config.yaml
crop_scale_min: 1
translate: 0.12
precondition_frequency: 32
steps: 21900
Rows from block 2 of a small image classifier, named by matrix and row number. Rows with one number belong to one channel. Each number is 128 + 24 x the weight over its row's rms, rounded and kept within 0 to 255. All counts start at 0. After the name is the row's rms in percent of the matrix's.
After each channel's rows are labels from the 100 images, of 14976, where the channel reaches its highest value: "responds to" is what is common among them; "place" is the part of the image that holds the peak. Only what is clearly more common there than usual is listed. The data: retinal OCT scans (Kermany 2017).
# convs1: grouped (4 groups) 3x3 conv, stride 2 (model.blocks.2.convs.1.weight, 192x48x3x3, each kernel summed), inputs within the group 0-47
# convs2: expand pointwise conv (model.blocks.2.convs.2.weight, 384x192x1x1, transposed), outputs 0-95

convs1.62 035 [127 130 128 138 128 128 184  80 127 129 128 128  83 124  78 136 131 128 128 128 128  65 128 130 128 128 190 128 129 128 128 128 131  71 128 144 127 116 106 128  57 128 149 128 128 121 128 128]
convs2.62 047 [128 129 128 128 127 128 127 128 128 129 128 127 128 126 126 128 128 128 128 116 129 128 128 112 128 121 125 127 124 128 137 123 128 123 128 128 128 129 128 115 114 128 128 128 127 128 128 132 129 126 123 128 118 128 107 124 128 128 128 128 128 128  66 128 128 127 128 135 128 105 130 129  97 116 127 128 128 143 128 126 128 128 128 142 124 128 131 128 128 127 129 142 128 128 154 128]
responds to: finding: choroidal neovascularization; finding: drusen
place: centre

convs1.125 088 [126 112 129 241 128 128 128 128 128 128 106 128 128 129 128 128 128 107 125 128 157 128 128 128 148 131 137 128 128 128 128 130 128 128 142 128 128 130 128 128 129 232 128 128 162 128 129 128]
convs2.125 089 [124 122 128  72 155 116 118 147 190 161 128 118 128 162 128  41 125 182 132 125 127 129 128 129 129 153 122 126  79 130 132 104 155 138 125 134 135 127 128 127 128 167 127 128 153 128 128 128  95 129 127 113 111 128 166 127 119 128 137 150 125 128 132  28 140  96  99 127 132 126 128 128 136 132  65 116 160 129 128 122 133 118 128 132 122 127  90 128  88 128 128 116 177 128 128 128]
responds to: finding: choroidal neovascularization
place: top left

convs1.33 081 [123 128 128 128 128 128 128 128 101 125 128 115 128 141 128 133 118 128 160 209 127 128 170 127 128 133 128 128 234  96 103 130 129 128 131 128 132 134 129 128 128 157 129 185 125 128 128 123]
convs2.33 055 [128 130 128  31 128 144 127 141 117 132 128 129 128 115 129 128 125 123 128 125 128 128 128 129 115 126 122 132 174 128 128 168 128 117 143 128 127 128 128 150 130 128 135 128 129 128 144 127 128 178 129 128 126 128 150 128 129 128 112 127 113 128 123 128 135 131 128 107 128 128 127 188 132 125 128 128 124 143 128 129 128 128 128 114 131 123 131 128 128 124 126 128 139 128 128 131]
responds to: finding: normal
place: middle right

convs1.152 121 [127 128 186 128 227 132 128 128 134 127 128 141 128 128 128 128 128 185 128 128 124 128  94 128 115 124 128 224 130 128 123 140 128 128 128 128 124 128 136 121 128 128 128 128 128 130 119 122]
convs2.152 135 [123 196 128 128 129 128  23 128 131 132 128 128 128 128 129 128 129 126 128 255 126 128 128 128 130 149 130 128   0 128 128 147 128 137 121 129 128 128 128 128 143 128 128 128 128 128 130 128 128  47 139 122 156 128 138 128 104 128 128 128 130 128 128 107 129  90 126 128 128 128 130 122 128 130 128 107 129 127 128 126 130 128 128 130 126 128 130 128 128 129 128 123 168 128 126 194]
responds to: finding: diabetic macular edema
place: centre

convs1.92 055 [128 117 128 159 128 128 157  80 111 131 128 128 137 136  93 103 134 128 128 128 130 132 128 192 128 128 152 128 126 128 128 128 161 217 129 110 128 141 118 106  63 128 167 128 128 105 128 128]
convs2.92 093 [118 129 128 143 129 127 129 128 128 127 127 114 128  98 128 129 128 108 128 128 127 124 128 107 128 129 107 129 125  37 129 127 128 160 129 128 120 130 128 143 127 128 106 128 126 128 182 121 128 133 128 129 123 128 128 128 128 128 129 128 128 128 128 173 128 129 127 130 129 128 137 255 128 128 128 129 119 152 128 127 129 126 127 127 131  97 205 128 128 127 132 122 124 128 127 255]
responds to: finding: drusen
place: bottom left; centre

convs1.75 059 [128  84 128 115 128 127 149  48 122 124 128 128 124 140  94 130 127 128 133 128 128 153 128 208 128 128 146 128 129 128 128 128 114 196 128 187 129 133 114 106 145 129 150 128 128 124 128 128]
convs2.75 049 [125 131 128 132 127 127 131 127 128  72 129 124 128 124 123 128 125 113 128 127 128 128 128 126 127 129  68 130 107 126 127 129 141 129 128 124 129 127 128 116 108 128 144 128 127 128 186 145 128 119 131 128 128 128 152 135 129 127 131 128 122 128 127 129 142 127 125 128 128 129 181 135 131 221 128 124 136 153 128 128 129 133 128 127 127 129 100 128 128 128 138 132 124 128 134 129]
responds to: finding: drusen
place: centre

convs1.183 057 [155 128  41 128  75  37 128 128 108 117 128 126 128 128 128 128 128 129 128 128 124 128 110 128  85 128 128  76 129 128 129 128 128 128 128 128 129 128 119  97 129 128 128 128 128 130 171 122]
convs2.183 064 [124 128 128 129 113 128 128 150 128 163 128 129 128 128 128 117 129 125 129 128 128 130 128 128 128 113 128 134  74 129 133 156 128 135 128 128 132 150 128 127 128 128 130 128 129 128 178 133 128 127   1 136 129 128 130 131 128 109 113 128 178 128 128 119 124 122 125 125 128 129 128 129 126 128 128 127 128 155 128 127 127 136 130 127  21 114 128 128 129 108 130 125 129 128 126 219]
responds to: finding: normal
place: middle left

convs1.43 063 [148 128 126 128 128 128 128 128 122 127 128 191 128 138 128 178  88 128 134 174 122 128  93 128 128 129 128 128 201  93  98 137 127 128 126 128  42 112 127 128 131 129 128 150 127 128 128 122]
convs2.43 042 [128 129 128   0 137 121 109 107 128  93 128 129 128 128 150 130 128 128 128 114 125 128 128 121 128 125 127 116 113 128 130  96 134 112 128 128 128 128 128 129 114 128 128 128 128 128 129 122 128 125 141 128 105 128 128 128 124 128 151 128 125 128 128 124 156 127 129 128 127 127 128 128 128 129 129 131 115 128 128 110 128 128 128 127 165  73 125 128 129 130 125 128 121 128 135  62]
responds to: finding: normal
place: centre; middle right

convs1.18 092 [159 128 128 128 128 128 128 128 125 127 128  91 128 107 128 156 138 128  91  78 121 128 125 128 128 131 128 128  83 179 218 193 128 128 133 128 126 105 129 128 128  98 128  96 128 128 128 104]
convs2.18 086 [157 127 128 129 130 131 125 127 144  94 128 128 128 128 181 126 127 146 129 126  91 127 128 127 129 128 117 127 128 255 116 130 128 135 133 128 128 133 128 121 128 128 128 128 126 128 121 128 129 117 128 118  47 128 120 128 129 114 128 130  35 128 127 255 128 114 103 130 131 129 128 128 128 126 128 127 129 102 128 129 142 128 129 127 121 135 129 128 128 130 129 129 128 128 107   0]
responds to: finding: drusen
place: centre

convs1.35 062 [128 128 128 128 128 128 128 128 130 128 128  69 128  72 128 110 103 128 118  45 130 128 130 128 128 112 128 128 124 127 205 162 130 128 125 128  68 119 129 128 128 119 128  94 127 128 128 101]
convs2.35 067 [134 136 128 116 127 129 130 113 123 128 127 127 128 129 255 128 125 122 122 128 120 128 128 138 152 128 128 130 142 141 128 128 127 128 128 125 128 127 128 140 125 128 130 128 128 128 117 129 126 127 130 129 126 128 129 139 151 128 128 128 117 128 101 159 129 124 136 120 128 128 127 128 128 129 129 138 125 255 128 126 102 128 128 128 133 129 125 128 129 113 130 125 128 128 128 128]
responds to: finding: choroidal neovascularization; finding: drusen
place: centre

convs1.37 078 [110 128 128 128 128 128 128 128 129 128 128 182 128 180 128 151 107 128 111 169 129 128 123 128 128 124 128 128 229  83 110 125 128 128 122 128  91 138 128 128 128 144 128 186 124 128 128  97]
convs2.37 033 [129 122 128 128 126 124 128 125 128 122 128 121 128 129 125 128 127 111 128 127 131 128 128 127 128 150 155 128 131 128 162 165 128 119 132   0 128 127 128 128 127 128 128 128 130 128 127 155 128 127 128 116 131 128 125 128 127 128 126 129 150 128 129 120  75 131 127 135  96 128 128 128 127 129 130 154 139  83 128 131 111 128 128  74 115 129 110 128 128 131 128 103 131 128 139   0]
responds to: finding: normal
place: middle right; centre

convs1.128 130 [126 115 128  47 128 128 131 128 127 128  75 128 128 128 128 128 128 117 128 128 107 128 128 128 117 128  95 128 128 128 128 129 128 128 245 128 128 127 128 128 127 132 128 128 178 128 130 128]
convs2.128 066 [128 131 128  48 128 128 128 128 126 128 128 127 128 128 174 128 129 126 128 126 130 128 128 128 127 128 128 130 130 128 128 125 128  31 114 135 128 129 128 128 126 128 128 128 173 128 131 134 128 127 128 127 123 128 138 128 146 128 128 128 145 128 125 227 128 155 208 125 128 128 128 128 130   0 128 128 128 143 128 130 125 129 128 129 128 117 128 128 136 128 130 115 129 128 131 129]
responds to: finding: choroidal neovascularization
place: centre; middle right

convs1.99 086 [127  85 128  14 128 128 126 129 128 128  53 128 128 128 128 128 128 126 128 128 137 128 128 128 125 118 121 128 122 128 127 122 128 128 180 128 128 105 128 128 138 173 128 128  89 128 130 128]
convs2.99 019 [127 127 128 127 140 133 121 129 128 133 128 128 128 128 128 128 127 129 128 119 127 128 128 128 128 128  56 156 255 128 129 127 128 119 128 130 128 128 128 124 124 128 128 128 128 128 128 139 128 143 128 128 129 128  49 128 129 128 128 128 130 128 105 130 128 128 172 128 127 128 130 155 128 131 128 128 130 103 128  82 128 128 128 128 128   0 100 128 128 128 128 130 150 128 131 130]
responds to: finding: drusen
place: centre

convs1.95 083 [128 136 128 113 128 125 128 141 126 122 128 128 158 171 144 129 115 128 128 128 129 147 128 132 128 128 143 128 128 128 128 128 123 135 128 143 130 137 110 255  51 128 141 128 128 129 128 127]
convs2.95 083 [129 134 128 127 128 162  60 122 156 134 126 127 128 149 115 130 128  48 129 195 117 127 128 128  98 137 127 128 128 128 128 127 125 128 123 128 127 129 128 128 128 128 133 128 125 128 133 128 113 129  70 128 130 128 255 142  64 123 178 128 147 128 127 127 124 114 115 129 135 122 142 144 128 130 139 132 128 113 128 127 141 128 126 128 127 129 118 128 128 103 128 127  54 129 128 125]
responds to: finding: diabetic macular edema
place: middle left

convs1.79 050 [127 138 128 138 128 150 161  88 116 128 120 128  92 142  70 128 130 128 127 128 126 189 128 140 128 129 143 128 129 128 128 128 124  99 124 165 128 147  36  78  97 128 152 128 127 131 128 128]
convs2.79 065 [117 128 128 128 122 129 193 128 128 127 128 118 128 129 126 128 128 206 129 126  92 128 128 128 128 128 131 117 128 128 128   0 128  45 123  95 128 124 128 136 133 128 116 128 129 128 112 127 129 129 148 129 121 128 130 120 132 128 132 128 129 128 123 129 128 129 136 128 127 128 127 146 129 181 128 123 129 113 128 130 128 128 128 128 143 133 136 128 128 128 131 113 128 128 130 128]
responds to: finding: choroidal neovascularization; finding: drusen
place: centre

convs1.44 094 [143 128 128 128 128 128 128 128 128 128 128  89 128 125 128 124  73 128 140 130 125 128 111 128 128 132 128 128 125 219 189 132 128 128 128 128  84 121 128 128 128 118 128 143 128 128 128  38]
convs2.44 074 [128 129 128 165 119 128 113 128 128  98 128 128 128 128 127 128 130 117 128 128 129 128 128 125 128 128 128 126 126 128 164 126 128 129 128 128 128 130 128 133 129 128 128 128 128 128  97 126 125 131 128 129 129 128 124 129 195 128 129 128 127 128 132 205 147 142 128 127 128 128 128 128 128 232 129 162 123 143 128 129 119 128 128 128 127 127  95 128 128 111 114 129 129 128 127 128]
responds to: finding: drusen
place: centre

convs1.80 085 [128 117 128 152 128 130 145  98 133 118 127 128 151 119 222 116 128 128 128 128 129 107 128 106 128 128 115 128 135 128 128 128 101 234 128 152 127 117 132 130 135 130 174 128 129 138 128 128]
convs2.80 085 [128 128 128 127 128 160 126 125 128 127 128 125 128 129 117 104 127 128 127 128  84 139 128 127 136 128 255 128 128 116 128 119 128 255 130 127 128 129 128 126 117 128 127 128 127 128 133 128 117 124 101 128 128 128 132 139 128 117 128 127 124 128 127 129 126 129 120 123 128 129 128  62 127 129 123  83 125 152 128 125 128 128 128 128 130 133 168 128 127 118 128 115 127 128 127  60]
responds to: finding: drusen
place: centre

convs1.13 113 [135 128 129 128 128 128 128 128 126 127 128 171 128 140 128 136 112 128 124 162 131 128  97 128 128 128 128 128 245 110 107 112 128 128 127 128  94 124 128 128 129 144 127 209 130 128 128 106]
convs2.13 081 [128 129 128 255 132 129 146 140 128 123 128 128 128 127 129 128 128 127 128 129 122 128 128 116 114 128 127 124 127 128 142 144 128 128 135 128 128 116 128 128 128 128 127 128 128 128 140 116 129 129 123 128 157 128 128 128 132 128 122 128 126 128 130 120 129 120 140 130 128 128 127 150 126 128 128 133 127 221 128 128 126 128 128 131 150 132 128 128 128 128 127 128 133 128 166 255]
responds to: finding: normal
place: centre

convs1.153 091 [135 128 112 128 254 170 128 128 126 137 128 121 128 128 128 128 128  80 128 128 150 128 156 128 127 111 128 179 149 128 121 178 128 128 128 128 122 128 127 128 128 128 128 128 128 130 130 128]
convs2.153 163 [130 136 128 128 130  83 151 128 128 128 128 121 128 131 128 125 128 238 128 255 127 128 128 128 128 128 128 124 134 128 128 126 128 128 129 128 128 130 124 128 129 128 128 128 128 128 122 127 134 128 128 130 127 128 152 160 129 128 128 128 128 128 128 139 128 255  67 129 128 127 124 135 126 134 127 128 127 118 128 128 118 152 128 129 134 128 125 128 122  94 128 127 128 128 130  65]
responds to: finding: diabetic macular edema
place: centre

convs1.113 215 [121  86 128 103 128 128 157 127 128 128 217 128 128 128 128 128 128 181 123 128 129 128 128 128 106 126 114 128 127 128 128 122 128 125 221 128 128 123 128 128 139  65 128 128 141 128 131 128]
convs2.113 099 [129 132 128 130 128 133  61 127 131 131 128 128 128 128 126 123 128 255 128 127 130 128 128 128 128 128 128 129  86 128 125   5 128 166 128 129 128 128 128 157 131 128 128 128 128 128 109  68 128 154 127 128 128 128  97 128 214 128 128 128 124 128 127 128 128 127 129 128 128 128 141 129 128 128 128 128 129 210 128 124 128 125 128 136 121 110 149 128 128 128 125 128 222 128 129 129]
responds to: finding: choroidal neovascularization
place: top right

convs1.47 101 [120 128 127 128 128 128 128 128 142 132 128 207 128 165 128 121 105 128 136 113 128 128 139 128 128 127 128 128 208 113  76 126 128 128 128 128  59 136 128 128 129 146 133 190 128 129 128 108]
convs2.47 075 [118 129 128 100 128 131 107 128 128 146 128 128 128 128 127 128 128 119 128 101 126 128 128 129 106 128 124 126 152 128 105 123 128 184 130  77 128 117 128 128 137 128 128 128 128 128 255 218 137 125 127 128 136 128  55 138 133 128 129 128 127 128 118 135 162 128 133 108 129 143 136 122 128 117 129 126 122 129 128 127 150 128 128  97 133 129 123 128 127 137 133 128 128 128 182 132]
responds to: finding: normal
place: middle left

convs1.104 152 [123 136 127 201 128 128 129 128 125 128 123 128 128 128 128 128 128 141 135 128 155 128 128 128 153 144 160 128 141 128 135 129 128 144 135 128 128 131 128 128 142 170 128 128 255 128 129 141]
convs2.104 189 [162 124 128 121 128 149 129 127 131 125 128 128 128  93 128 128 134 122 128  99 129 128 128 123 131 129 129 124 129 127 128 116 102  63 128 128 128 128 128 128 128 128 128 128 128 128 139 124 128 114 129 128 133 117 153 126 128 128 128 129 128 128 128 127 128  91 130 129 123 129 152 102 128 124 128 168 129 128 128 200 127 121 127 130 129 108 115 128 128 128 128 130 128 128 123 255]
responds to: finding: choroidal neovascularization
place: top left

convs1.63 064 [127 126 128 125 128 128 153 118 125 119 128 128 108 161 102 133 126 128 128 128 126 112 128 134 128 128  75 128 123 128 128 128 160 146 129 235 128 128 184 134 132 128 202 128 128 124 128 127]
convs2.63 098 [223 127 128 138 113 130 132 128 131 138 128 128 128 128 126 137 128 129 128 123 127 128 128 128 119 129 131 128 146 127 125 119 148 127 129 129 126 141 128 120 137 128 126 128 132 128 131 128 128 128 127  84 132 128 127 128 127 128 128 128 128 128 207 100 127  80 131 129 128 128 126 254 143 128 129 120 126 127 128 128 135 127 128 128 127 124 170 128 120 128 127 130 103 128 126 127]
responds to: finding: drusen
place: centre

convs1.82 057 [128 126 128 144 128 121 124 128 152  85 123 128 146 104 128 127 129 128 127 128 130 166 128 127 128 129 107 128 128 128 128 128 131 173 129 195 128 126  70 124  19 128 145 128 128 132 128 128]
convs2.82 039 [128 127 128 121 127 131   0 128 124 140 128 129 128 128 103 127 127 129 128  31 129 128 128 127 128 127 128 136 130 139 130 128 127 111 118 128 128 127 128 127 128 128 128 128 123 128 131 130 123 138 133 127 128 128  77 122  88 128 162 128 119 128  97 130 128 125 118 134 102 129 140   0 124 129 126 129 126 129 128 137 121 128 128 147 128 129 109 128 128 129 121 139 126 128 132 128]
responds to: finding: drusen
place: centre

convs1.107 100 [127 131 128  87 128 128 143 128 128 128 225 128 128 128 128 128 128 137 128 128 124 128 128 128 129 127 109 128 128 128 128 128 128 128 221 128 128 123 129 128 128 198 128 128 176 128 126 128]
convs2.107 084 [127 132 128 128 127 128 110 123 120  84 128 123 128 125 126 128 127 128 129  85 130 129 128 128 128 128 111 133   0 124 125 128 106 132 128 125 128 129 128 125 142 128 118 128 130 128 131 133 131 137 129 126 127 128 125 121 130 128 128 128 128 128 137 130 128 128 129 128 112 129 129 128 135 110 125 128 112 155 128 128 123 127 128 124 134 126 128 128 121 127 121 146 127 128 129   0]
responds to: finding: choroidal neovascularization
place: centre; top left

convs1.1 090 [119 128 128 128 128 128 128 128 134 127 128 190 128 126 128  89  86 128 116 105 127 128 125 128 128 123 128 128 116 166 227 191 127 128 124 128 121 114 128 128 128 155 128 184 127 128 128 113]
convs2.1 161 [128 129 128 119 128 123  61 129 128  98 128 128 127 127 114 128 128 129 128 125 140 128 128 128 128 128 128 126 128 159 132  97 128 130 122 126 128 129 128 129 160 128 128 128 128 128 117 138 128 129 135 129 130 128 128 128 255 128 128 128 119 128 141 123 129 122 127 123 127 127 125  67  85 116 128 176 128 129 128 124 127 128 128 127 126 121 115 128 128 128 134 128 127 128 127   0]
responds to: finding: drusen
place: centre

convs1.8 084 [130 128 128 128 128 128 128 128 126 129 128 152 128 136 128 188 127 128 142 150 128 128 102 128 128 123 128 128 217  91 107 121 128 128 126 128  86 128 129 128 128 123 130 230 128 128 128 123]
convs2.8 043 [119 127 128 132 128 128 137 133 128 129 128 117 128 128 129 128 127 178 128 128 135 128 128 129 128 127 129 127 124 128 161 128 128 128 128 128 128 134 128 123 134 128 128 128 128 128 218 126 109 129 129 128 137 128 128 128 112 128 129 128 151 128 127 111 126 127 131  93 127 127 132 129 131 121 128 128 131 189 128 127 128 128 128 130 133 128 175 128 128 130 106 126 128 128 126 138]
responds to: finding: normal
place: middle left; centre

convs1.176 056 [120 128  50 128 162  55 128 128  84 107 128 113 128 128 128 128 128 167 128 133 120 128  99 128  92 101 128  73 138 128 127  98 128 128 128 128 127 128 131 116 127 128 128 128 128 128 186 146]
convs2.176 079 [127 127 128 128 146 128 128 133 128 101 126 128 128 126 113 128 130 134 128 128 134 128 128 128 128 129 123 128 130 128 133 128 128 124 128 130 128 128 128 128 124 128 128 128 128 128  96 128 128 153 168 128 132 128 128 128 134 127 126 128 127 128 128 138 128 128 128 126 128 128 127 172 128 114 128 113 125 128 128 136 133 128 128 134 111 131  94 128 128 128 128 128 109 128 131   0]
responds to: finding: diabetic macular edema
place: middle left

convs1.56 117 [128 113 128 130 128 127 142 173 119 119 128 128 145 255 155 123 129 128 128 128 127 176 128 123 128 128  98 128 127 128 128 128 124 134 128 113 117 128 126 102 106 128 130 128 128 129 128 128]
convs2.56 176 [118 120 128 132 134 123 128 129 132 128 128 128 128 126 128 128 127 129 129 126 128 128 128 128 128 128 131 128 135 125 121 128 128 128 128 126 127 128 128 128 128 128 128 128 122 128 128 128 131 128 128 126 132 128 174 119 143 128 137 128 125 128 128 153 128 128 118 129 128 128 139 122 128 128 129 114 128 129 128 182 130 119 128 127 126 129 114 101 128 138 128 128 128 128 121 126]
responds to: finding: choroidal neovascularization; finding: diabetic macular edema
place: middle right