Weights of a small image classifier: held-out accuracy 96%.
Rows from block 3 of a small image classifier, named by matrix and row number. Rows with one number belong to one channel. Each number is 128 + 24 x the weight over its row's rms, rounded and kept within 0 to 255. All counts start at 0. Numbers have three digits each.
After each channel's rows are labels from the 100 images, of 14976, where the channel reaches its highest value: "strongest on" is what is common among them; "patch colour" is the nearest of a few named colours to the mean colour under the peak. Only what is clearly more common there than usual is listed. The data: retinal OCT scans (Kermany 2017). In brackets: how many of the 100.
# convs1: grouped (4 groups) 3x3 conv (model.blocks.3.convs.1.weight, 192x48x3x3, each kernel summed), inputs within the group 0-47
# convs2: expand pointwise conv (model.blocks.3.convs.2.weight, 384x192x1x1, transposed), outputs 0-95

convs1.146:128218185097191128128128128138128128128128130049175128128106128163128127113128128128129128128128128128148128128125129128128128151130128135128129
convs2.146:128129128122159110204131128126128128128128128128143132128128154127128128127128132094128106100128128128137125128128128112127128128126055128049127131128128126130128129136128128127129126128144136129137151128125128128139129142128138128128128128128108128134128128179128128132142129128128100132
strongest on: finding: diabetic macular edema (44)
patch colour: grey (79)

convs1.48:126128128128093127128128129128060128179127128129095114128128116106128128089128128128128128109128128144015128128127129128128128128123128081115135
convs2.48:131138128128112127128119128132128128190128136128112133128128128128132128128128125131097129128128128128132128128151133140130128130128128128128128155132124128128128139128121128127131127128128153128127137129128128128119128171128157128128128118128146128127127164255128127127128126163128125128
strongest on: finding: diabetic macular edema (84)
patch colour: grey (56)

convs1.41:128128128128128219141128096135128117128128105128191128128094128128132125128086132097155128128128129214129135128128128097144132128120128128127128
convs2.41:128127127128255128149127128124128127126128128139129128128128122118163128123128128128132123123129137142127129128128128126129128128128130128128112127134127129130128127128123128127128128128117129128128126128128127124129130125128115128126128185120110128133039131000128128129128127109128128129
strongest on: finding: choroidal neovascularization (66); finding: diabetic macular edema (33)
patch colour: grey (56)

convs1.29:128128128128128109175128221130128129128128121128133128128070128128118142128129171162112128128127086061117121128128128103094128128164128128128128
convs2.29:127117121128128128078138128128128128130144128127114182128180128116128133119128128128127130085127131127126125130169127129128128117128070128177122128133182127000128126128130128130132128128132127129127132129128128128054100143128134129153128129128132129127130149000128128119126130128128129129
strongest on: finding: diabetic macular edema (29)
patch colour: grey (93)

convs1.43:128128128128128051169128114113128073128128131128113128128112129128123183131164174164106128128128100095125113128127128058106128128137128128128148
convs2.43:156115117127128133135118128117128129126131128129129124128117129129128124129115177128134000138135128127130125176133099125117128128128137128132130129129129128121128154128127128128122128128080130133128114127128128141167095130128103128129128101130129128133123150125128128132129130128128142103
strongest on: finding: choroidal neovascularization (61)
patch colour: grey (95)

convs1.65:096128128128144127128129133128129128113150127128108119128128149199128128110128128114129128114128128129214128128130128128128128128092128163148035
convs2.65:145121122131115186133130105129127129132130123128149130128128123129128136173155136131128148129073127117149127136122135159128128127129118128079105131128135129128128127126150128128142126128230128147123128150131128128127128094128130128133128153128127129182133015076126125129109128132128128129
strongest on: finding: diabetic macular edema (42)
patch colour: white (49)

convs1.112:129136128151128127128110128128164128128128124128130129137125128128127127128128113127121120128124132128122122168041113140128057155130226127131128
convs2.112:128128135128105137186100129161127128128128115130142096128143121140113130128119143128099128128127128128128136127130127130138128125128143082107129128124127142126128037126080128128138128128121135128048152127129128128156130108128125129125128052123128128128125147127128128127108136255128179130
strongest on: finding: drusen (42)
patch colour: grey (92)

convs1.16:122128128128128089118128193109128216128128126128128128128103128128138135128093091206148128128128113151129129128128128090105128128096128128128127
convs2.16:127128130130126127128126128128128129127132106137128142128125108127128113128126124128130133127132144255112126201128130127116128128128128128125127126128126128120128130137136128126131126128128129102139118128118127128128128095128128129129128130128128126123128113128128128125130120112128127141
strongest on: finding: choroidal neovascularization (59); finding: diabetic macular edema (34)
patch colour: grey (94)

convs1.27:128128128128128195130128115122128108128128132128045128128074128128145079129163124131113128128128138214128128127128128128114128128098128128128126
convs2.27:127123128130127104131128161127128128129128116127116132128117125128123128128130108127127129128128128125128125129129128127128128140128144128177128087128039101129128127128131128128127129128147101135128118128128128129137128128128128128081128128129128127130128128255128127119127122126128133131
strongest on: finding: choroidal neovascularization (71)
patch colour: grey (73)

convs1.191:127135111158129128128128128112128125128121106000111128128078131121112165150112128128129126128128128125118134128124127128128128101122126111128111
convs2.191:128128130120155128128115128128128128128128128124144130128128140128136128129128128128129129128127128135057128128128082128128128128128125128240056128136127152124128091128115128128126127128128129128076133128128128128153128128128128128128128114130123128129136128120128128132125128112128128135
strongest on: finding: diabetic macular edema (66)
patch colour: grey (60)

convs1.124:128129128138128128129133128128134128128128164128102127090117128128125127128128116132100125128157154128125210044187124127128106150128148128108079
convs2.124:134128113128128128156099126125128128127127128147126000128127128129135127128106111129147255129128128125111128128128120182127128128128128128128130128128255128127143141127114128128130129128131153137127145129128127132135119127128117128115128127180129128127108137240128128127126103137128127128
strongest on: finding: drusen (31)
patch colour: grey (91)

convs1.126:126134128067127129128201117128136128129128131128136128155147128129143128128127145125131035128139126128128178130133130118128103063129143143127135
convs2.126:128130128128112128211139128157128128134127128118127128128128126121128128127128123128128129128129128000071118127128124133121128126128115128126130128136128128119128127133128128128126168128129121131127167128128128120255127094128135128140128125125063128131144128037128128128124141124128142128
strongest on: finding: drusen (43)
patch colour: grey (61)

convs1.80:156128126128178136127128135127111128093059128128097134128128146043128128118128127128136128165128128119062128128119116128128128128121128086121166
convs2.80:128129128129127140120133128128128128129128127128128195128124129119128128127132133128128091128127128156170130128128128175122128128128127128125129125125129116126128070128128128128128128128135128127129129123128128128125131149128161128124128128128126128129134122128128127131133128128128088128
strongest on: finding: choroidal neovascularization (61)
patch colour: grey (91)

convs1.26:128128128128128105098128155104128167128128119128110128128122128128121081128095098156013128128128151185134128128129128101141128128118128128128128
convs2.26:128111128148128128132128121128128128131129140118126128128132127142128128128129128133060025133130128255128202128155128136118128126141164128128117137128000128125128064132131128128132128128128131129129140128128128096129127125128179128127128130129125128124129096128128128124129128130128127119
strongest on: finding: choroidal neovascularization (60)
patch colour: grey (85)

convs1.178:128071083175122128128128128127128128128128128052134128128116128154128144236128128128128128128128128128101128128137129128128128108128128108128130
convs2.178:101125131127125128135142128128128128128128136128128128128137127132128128126134124127133255128126127139255127128128127172130128128129124128179132106216085128128128128141119128128128128128128131125127088116128128128129130128128101128121128128127128128128129143116128128126128122069128128128
strongest on: finding: drusen (44)
patch colour: grey (84)

convs1.89:114128128128100129128128171128077128164165128128145108128128101128128128165128128128128128142128134130089128128156129128128128128133128247130134
convs2.89:144128121133134128154128138124128128128128128128129129128149255128128125128125190128130128128128128125128152147128128134124128135128140128252097128128129128128128124128157128128130127128116129133127202128128128128097128115128175128122128120138128128125128128116128128173128119128128129108
strongest on: finding: diabetic macular edema (63)
patch colour: grey (68)

convs1.102:128137128118128128128115128128123128128128124128119131104100128128127127128128140099129122128096124128128255113124125118128103139128124128134120
convs2.102:128126128127127129119139128125128128128128122130127128128120130128139129128128249128117128129130128128128189128129126095159128130128130128128136128129128128129128084122129128128137127128129127128236150128128128129131137124128154129124128128129127128128129128116128128129128128138128140133
strongest on: finding: choroidal neovascularization (91)
patch colour: grey (57)

convs1.96:127121128096128128128100128128138128128128130128112128115125128128134128128128126132134118128143106128128078048191126171128221124128159128131129
convs2.96:134123129000128122128129128102127128156128128129128107128145128139128121128128137128128131111059117253127128123127112128125128123128129128115120111127130136128128130128123128128128126128108126104134128120128128128071148130127129127148128125151128127129111123128128130132121128125128120121
strongest on: finding: normal (91)
patch colour: grey (97)

convs1.36:127128124128128128131128136131128087128128148128190128128165127128119091116118095168085128128128156209128128129127128139111128128049128125128128
convs2.36:055132119129169128098184129129128131128132126128136100128104128146094129128131142125105107137128128128128132114125128128121128128122129128128116128126141160133128128127103128128131128128119095128138092125129128130129131127128127129128128110113128132127126130134128128130108128130128140118
strongest on: finding: choroidal neovascularization (65)
patch colour: grey (54); white (29)

convs1.154:128151007201175128128128128146128128128128127173135128128135128154128092151128128128128128128128128128124128128127127128128128136127128128128125
convs2.154:128127138129120128130141127136128128128128113127131128128127133128128128128128126128132128128129128128126127128130128128129128128128080128128127128128127128095128128128128128128129240128120131128127054128128128129104128127128127128129128125128129128126128127136128128126127127055128067063
strongest on: finding: drusen (62)
patch colour: grey (45)

convs1.8:129128128128128108114128094120128133128128125128125128128121129128130158128133187153057128128128140019131126127129128117176128128097128128128143
convs2.8:128128121124130124128120128128128128151128128130130128128128131128128129128139119128128255128128128130218132128128161122128128128128128128130127129128255128128128128127123128128127128128115127128131131128128128123125128128128128128128128118128128128129128128128128128126128124142128125127
strongest on: finding: diabetic macular edema (56)
patch colour: grey (83)

convs1.115:128130128174128128128123128128094128128128118128134128117104128128121128128128128103120187128133114128128122039126112102128035121128094128111132
convs2.115:105122119127134056135173128128127127128128128128129130128124128127128129130212128128133118128129128144126125128127118124128128128128121128128129127128000182128128110128125128128128127128104128130152128219128128128128088141127126125117128128019127127128127128115128118132128187135128109228
strongest on: finding: choroidal neovascularization (73)
patch colour: grey (94)

convs1.60:122128132128128128128128126128057128151093129129148102128128079214128128122128128128133128119128127128067128128138130128128128128121128081131067
convs2.60:128127111128085128129128144122128128123131128126127124135074128092127127128145128134133130128129128048129108128128129123131128123127140128127165164109132128127128149128164128128129128128129126130127122132128128118129128124128133127127128123130130128128128144128125128129125203133128129128
strongest on: finding: diabetic macular edema (37)
patch colour: grey (65)

convs1.95:138129128128080128124128099125187128100098116130108182127128056118128128098128128129127128177128132112079128128114135128128128128141128065117119
convs2.95:128129127127130092110139128101128128128128129128128130128129122123128128128128179128126116115127128130128120129128118128150128128128128128131123128129177127127128128128131128128127129128113128140127145195128116128249118117128128129110128124128128128130128142255128128128129128128128087127
strongest on: finding: choroidal neovascularization (66)
patch colour: grey (93)

convs1.20:127128128128128172205128167117128148127128144128143129128100129128093157128129110188089128128127200114107131125125127140170128128093128128128129
convs2.20:128128137131128140128169127128131124127126128131161125128127119128128128137089090124128132128127082115119117124133150131141128159128129128135060066112124128128128128057128128127124139128131127136128129124130129110125128184127139127128128131134090126127132078129128126124130128117128128133
strongest on: finding: drusen (43)
patch colour: grey (69)

convs1.138:128128128107128128128106128128156128128128074128132128133138128128123128128128142139124103128132115128129041209087130153128172095128081128129125
convs2.138:182131120176152156158126128128128128127128128139128128128116063128128125129150128127128173127058128128127129130128127118128128151125126128119255121130156129128128127128129125130130121128127128129147095128128128127255129128128126127128128128132128128128128130128128129113128142128128135111
strongest on: finding: normal (87)
patch colour: grey (86)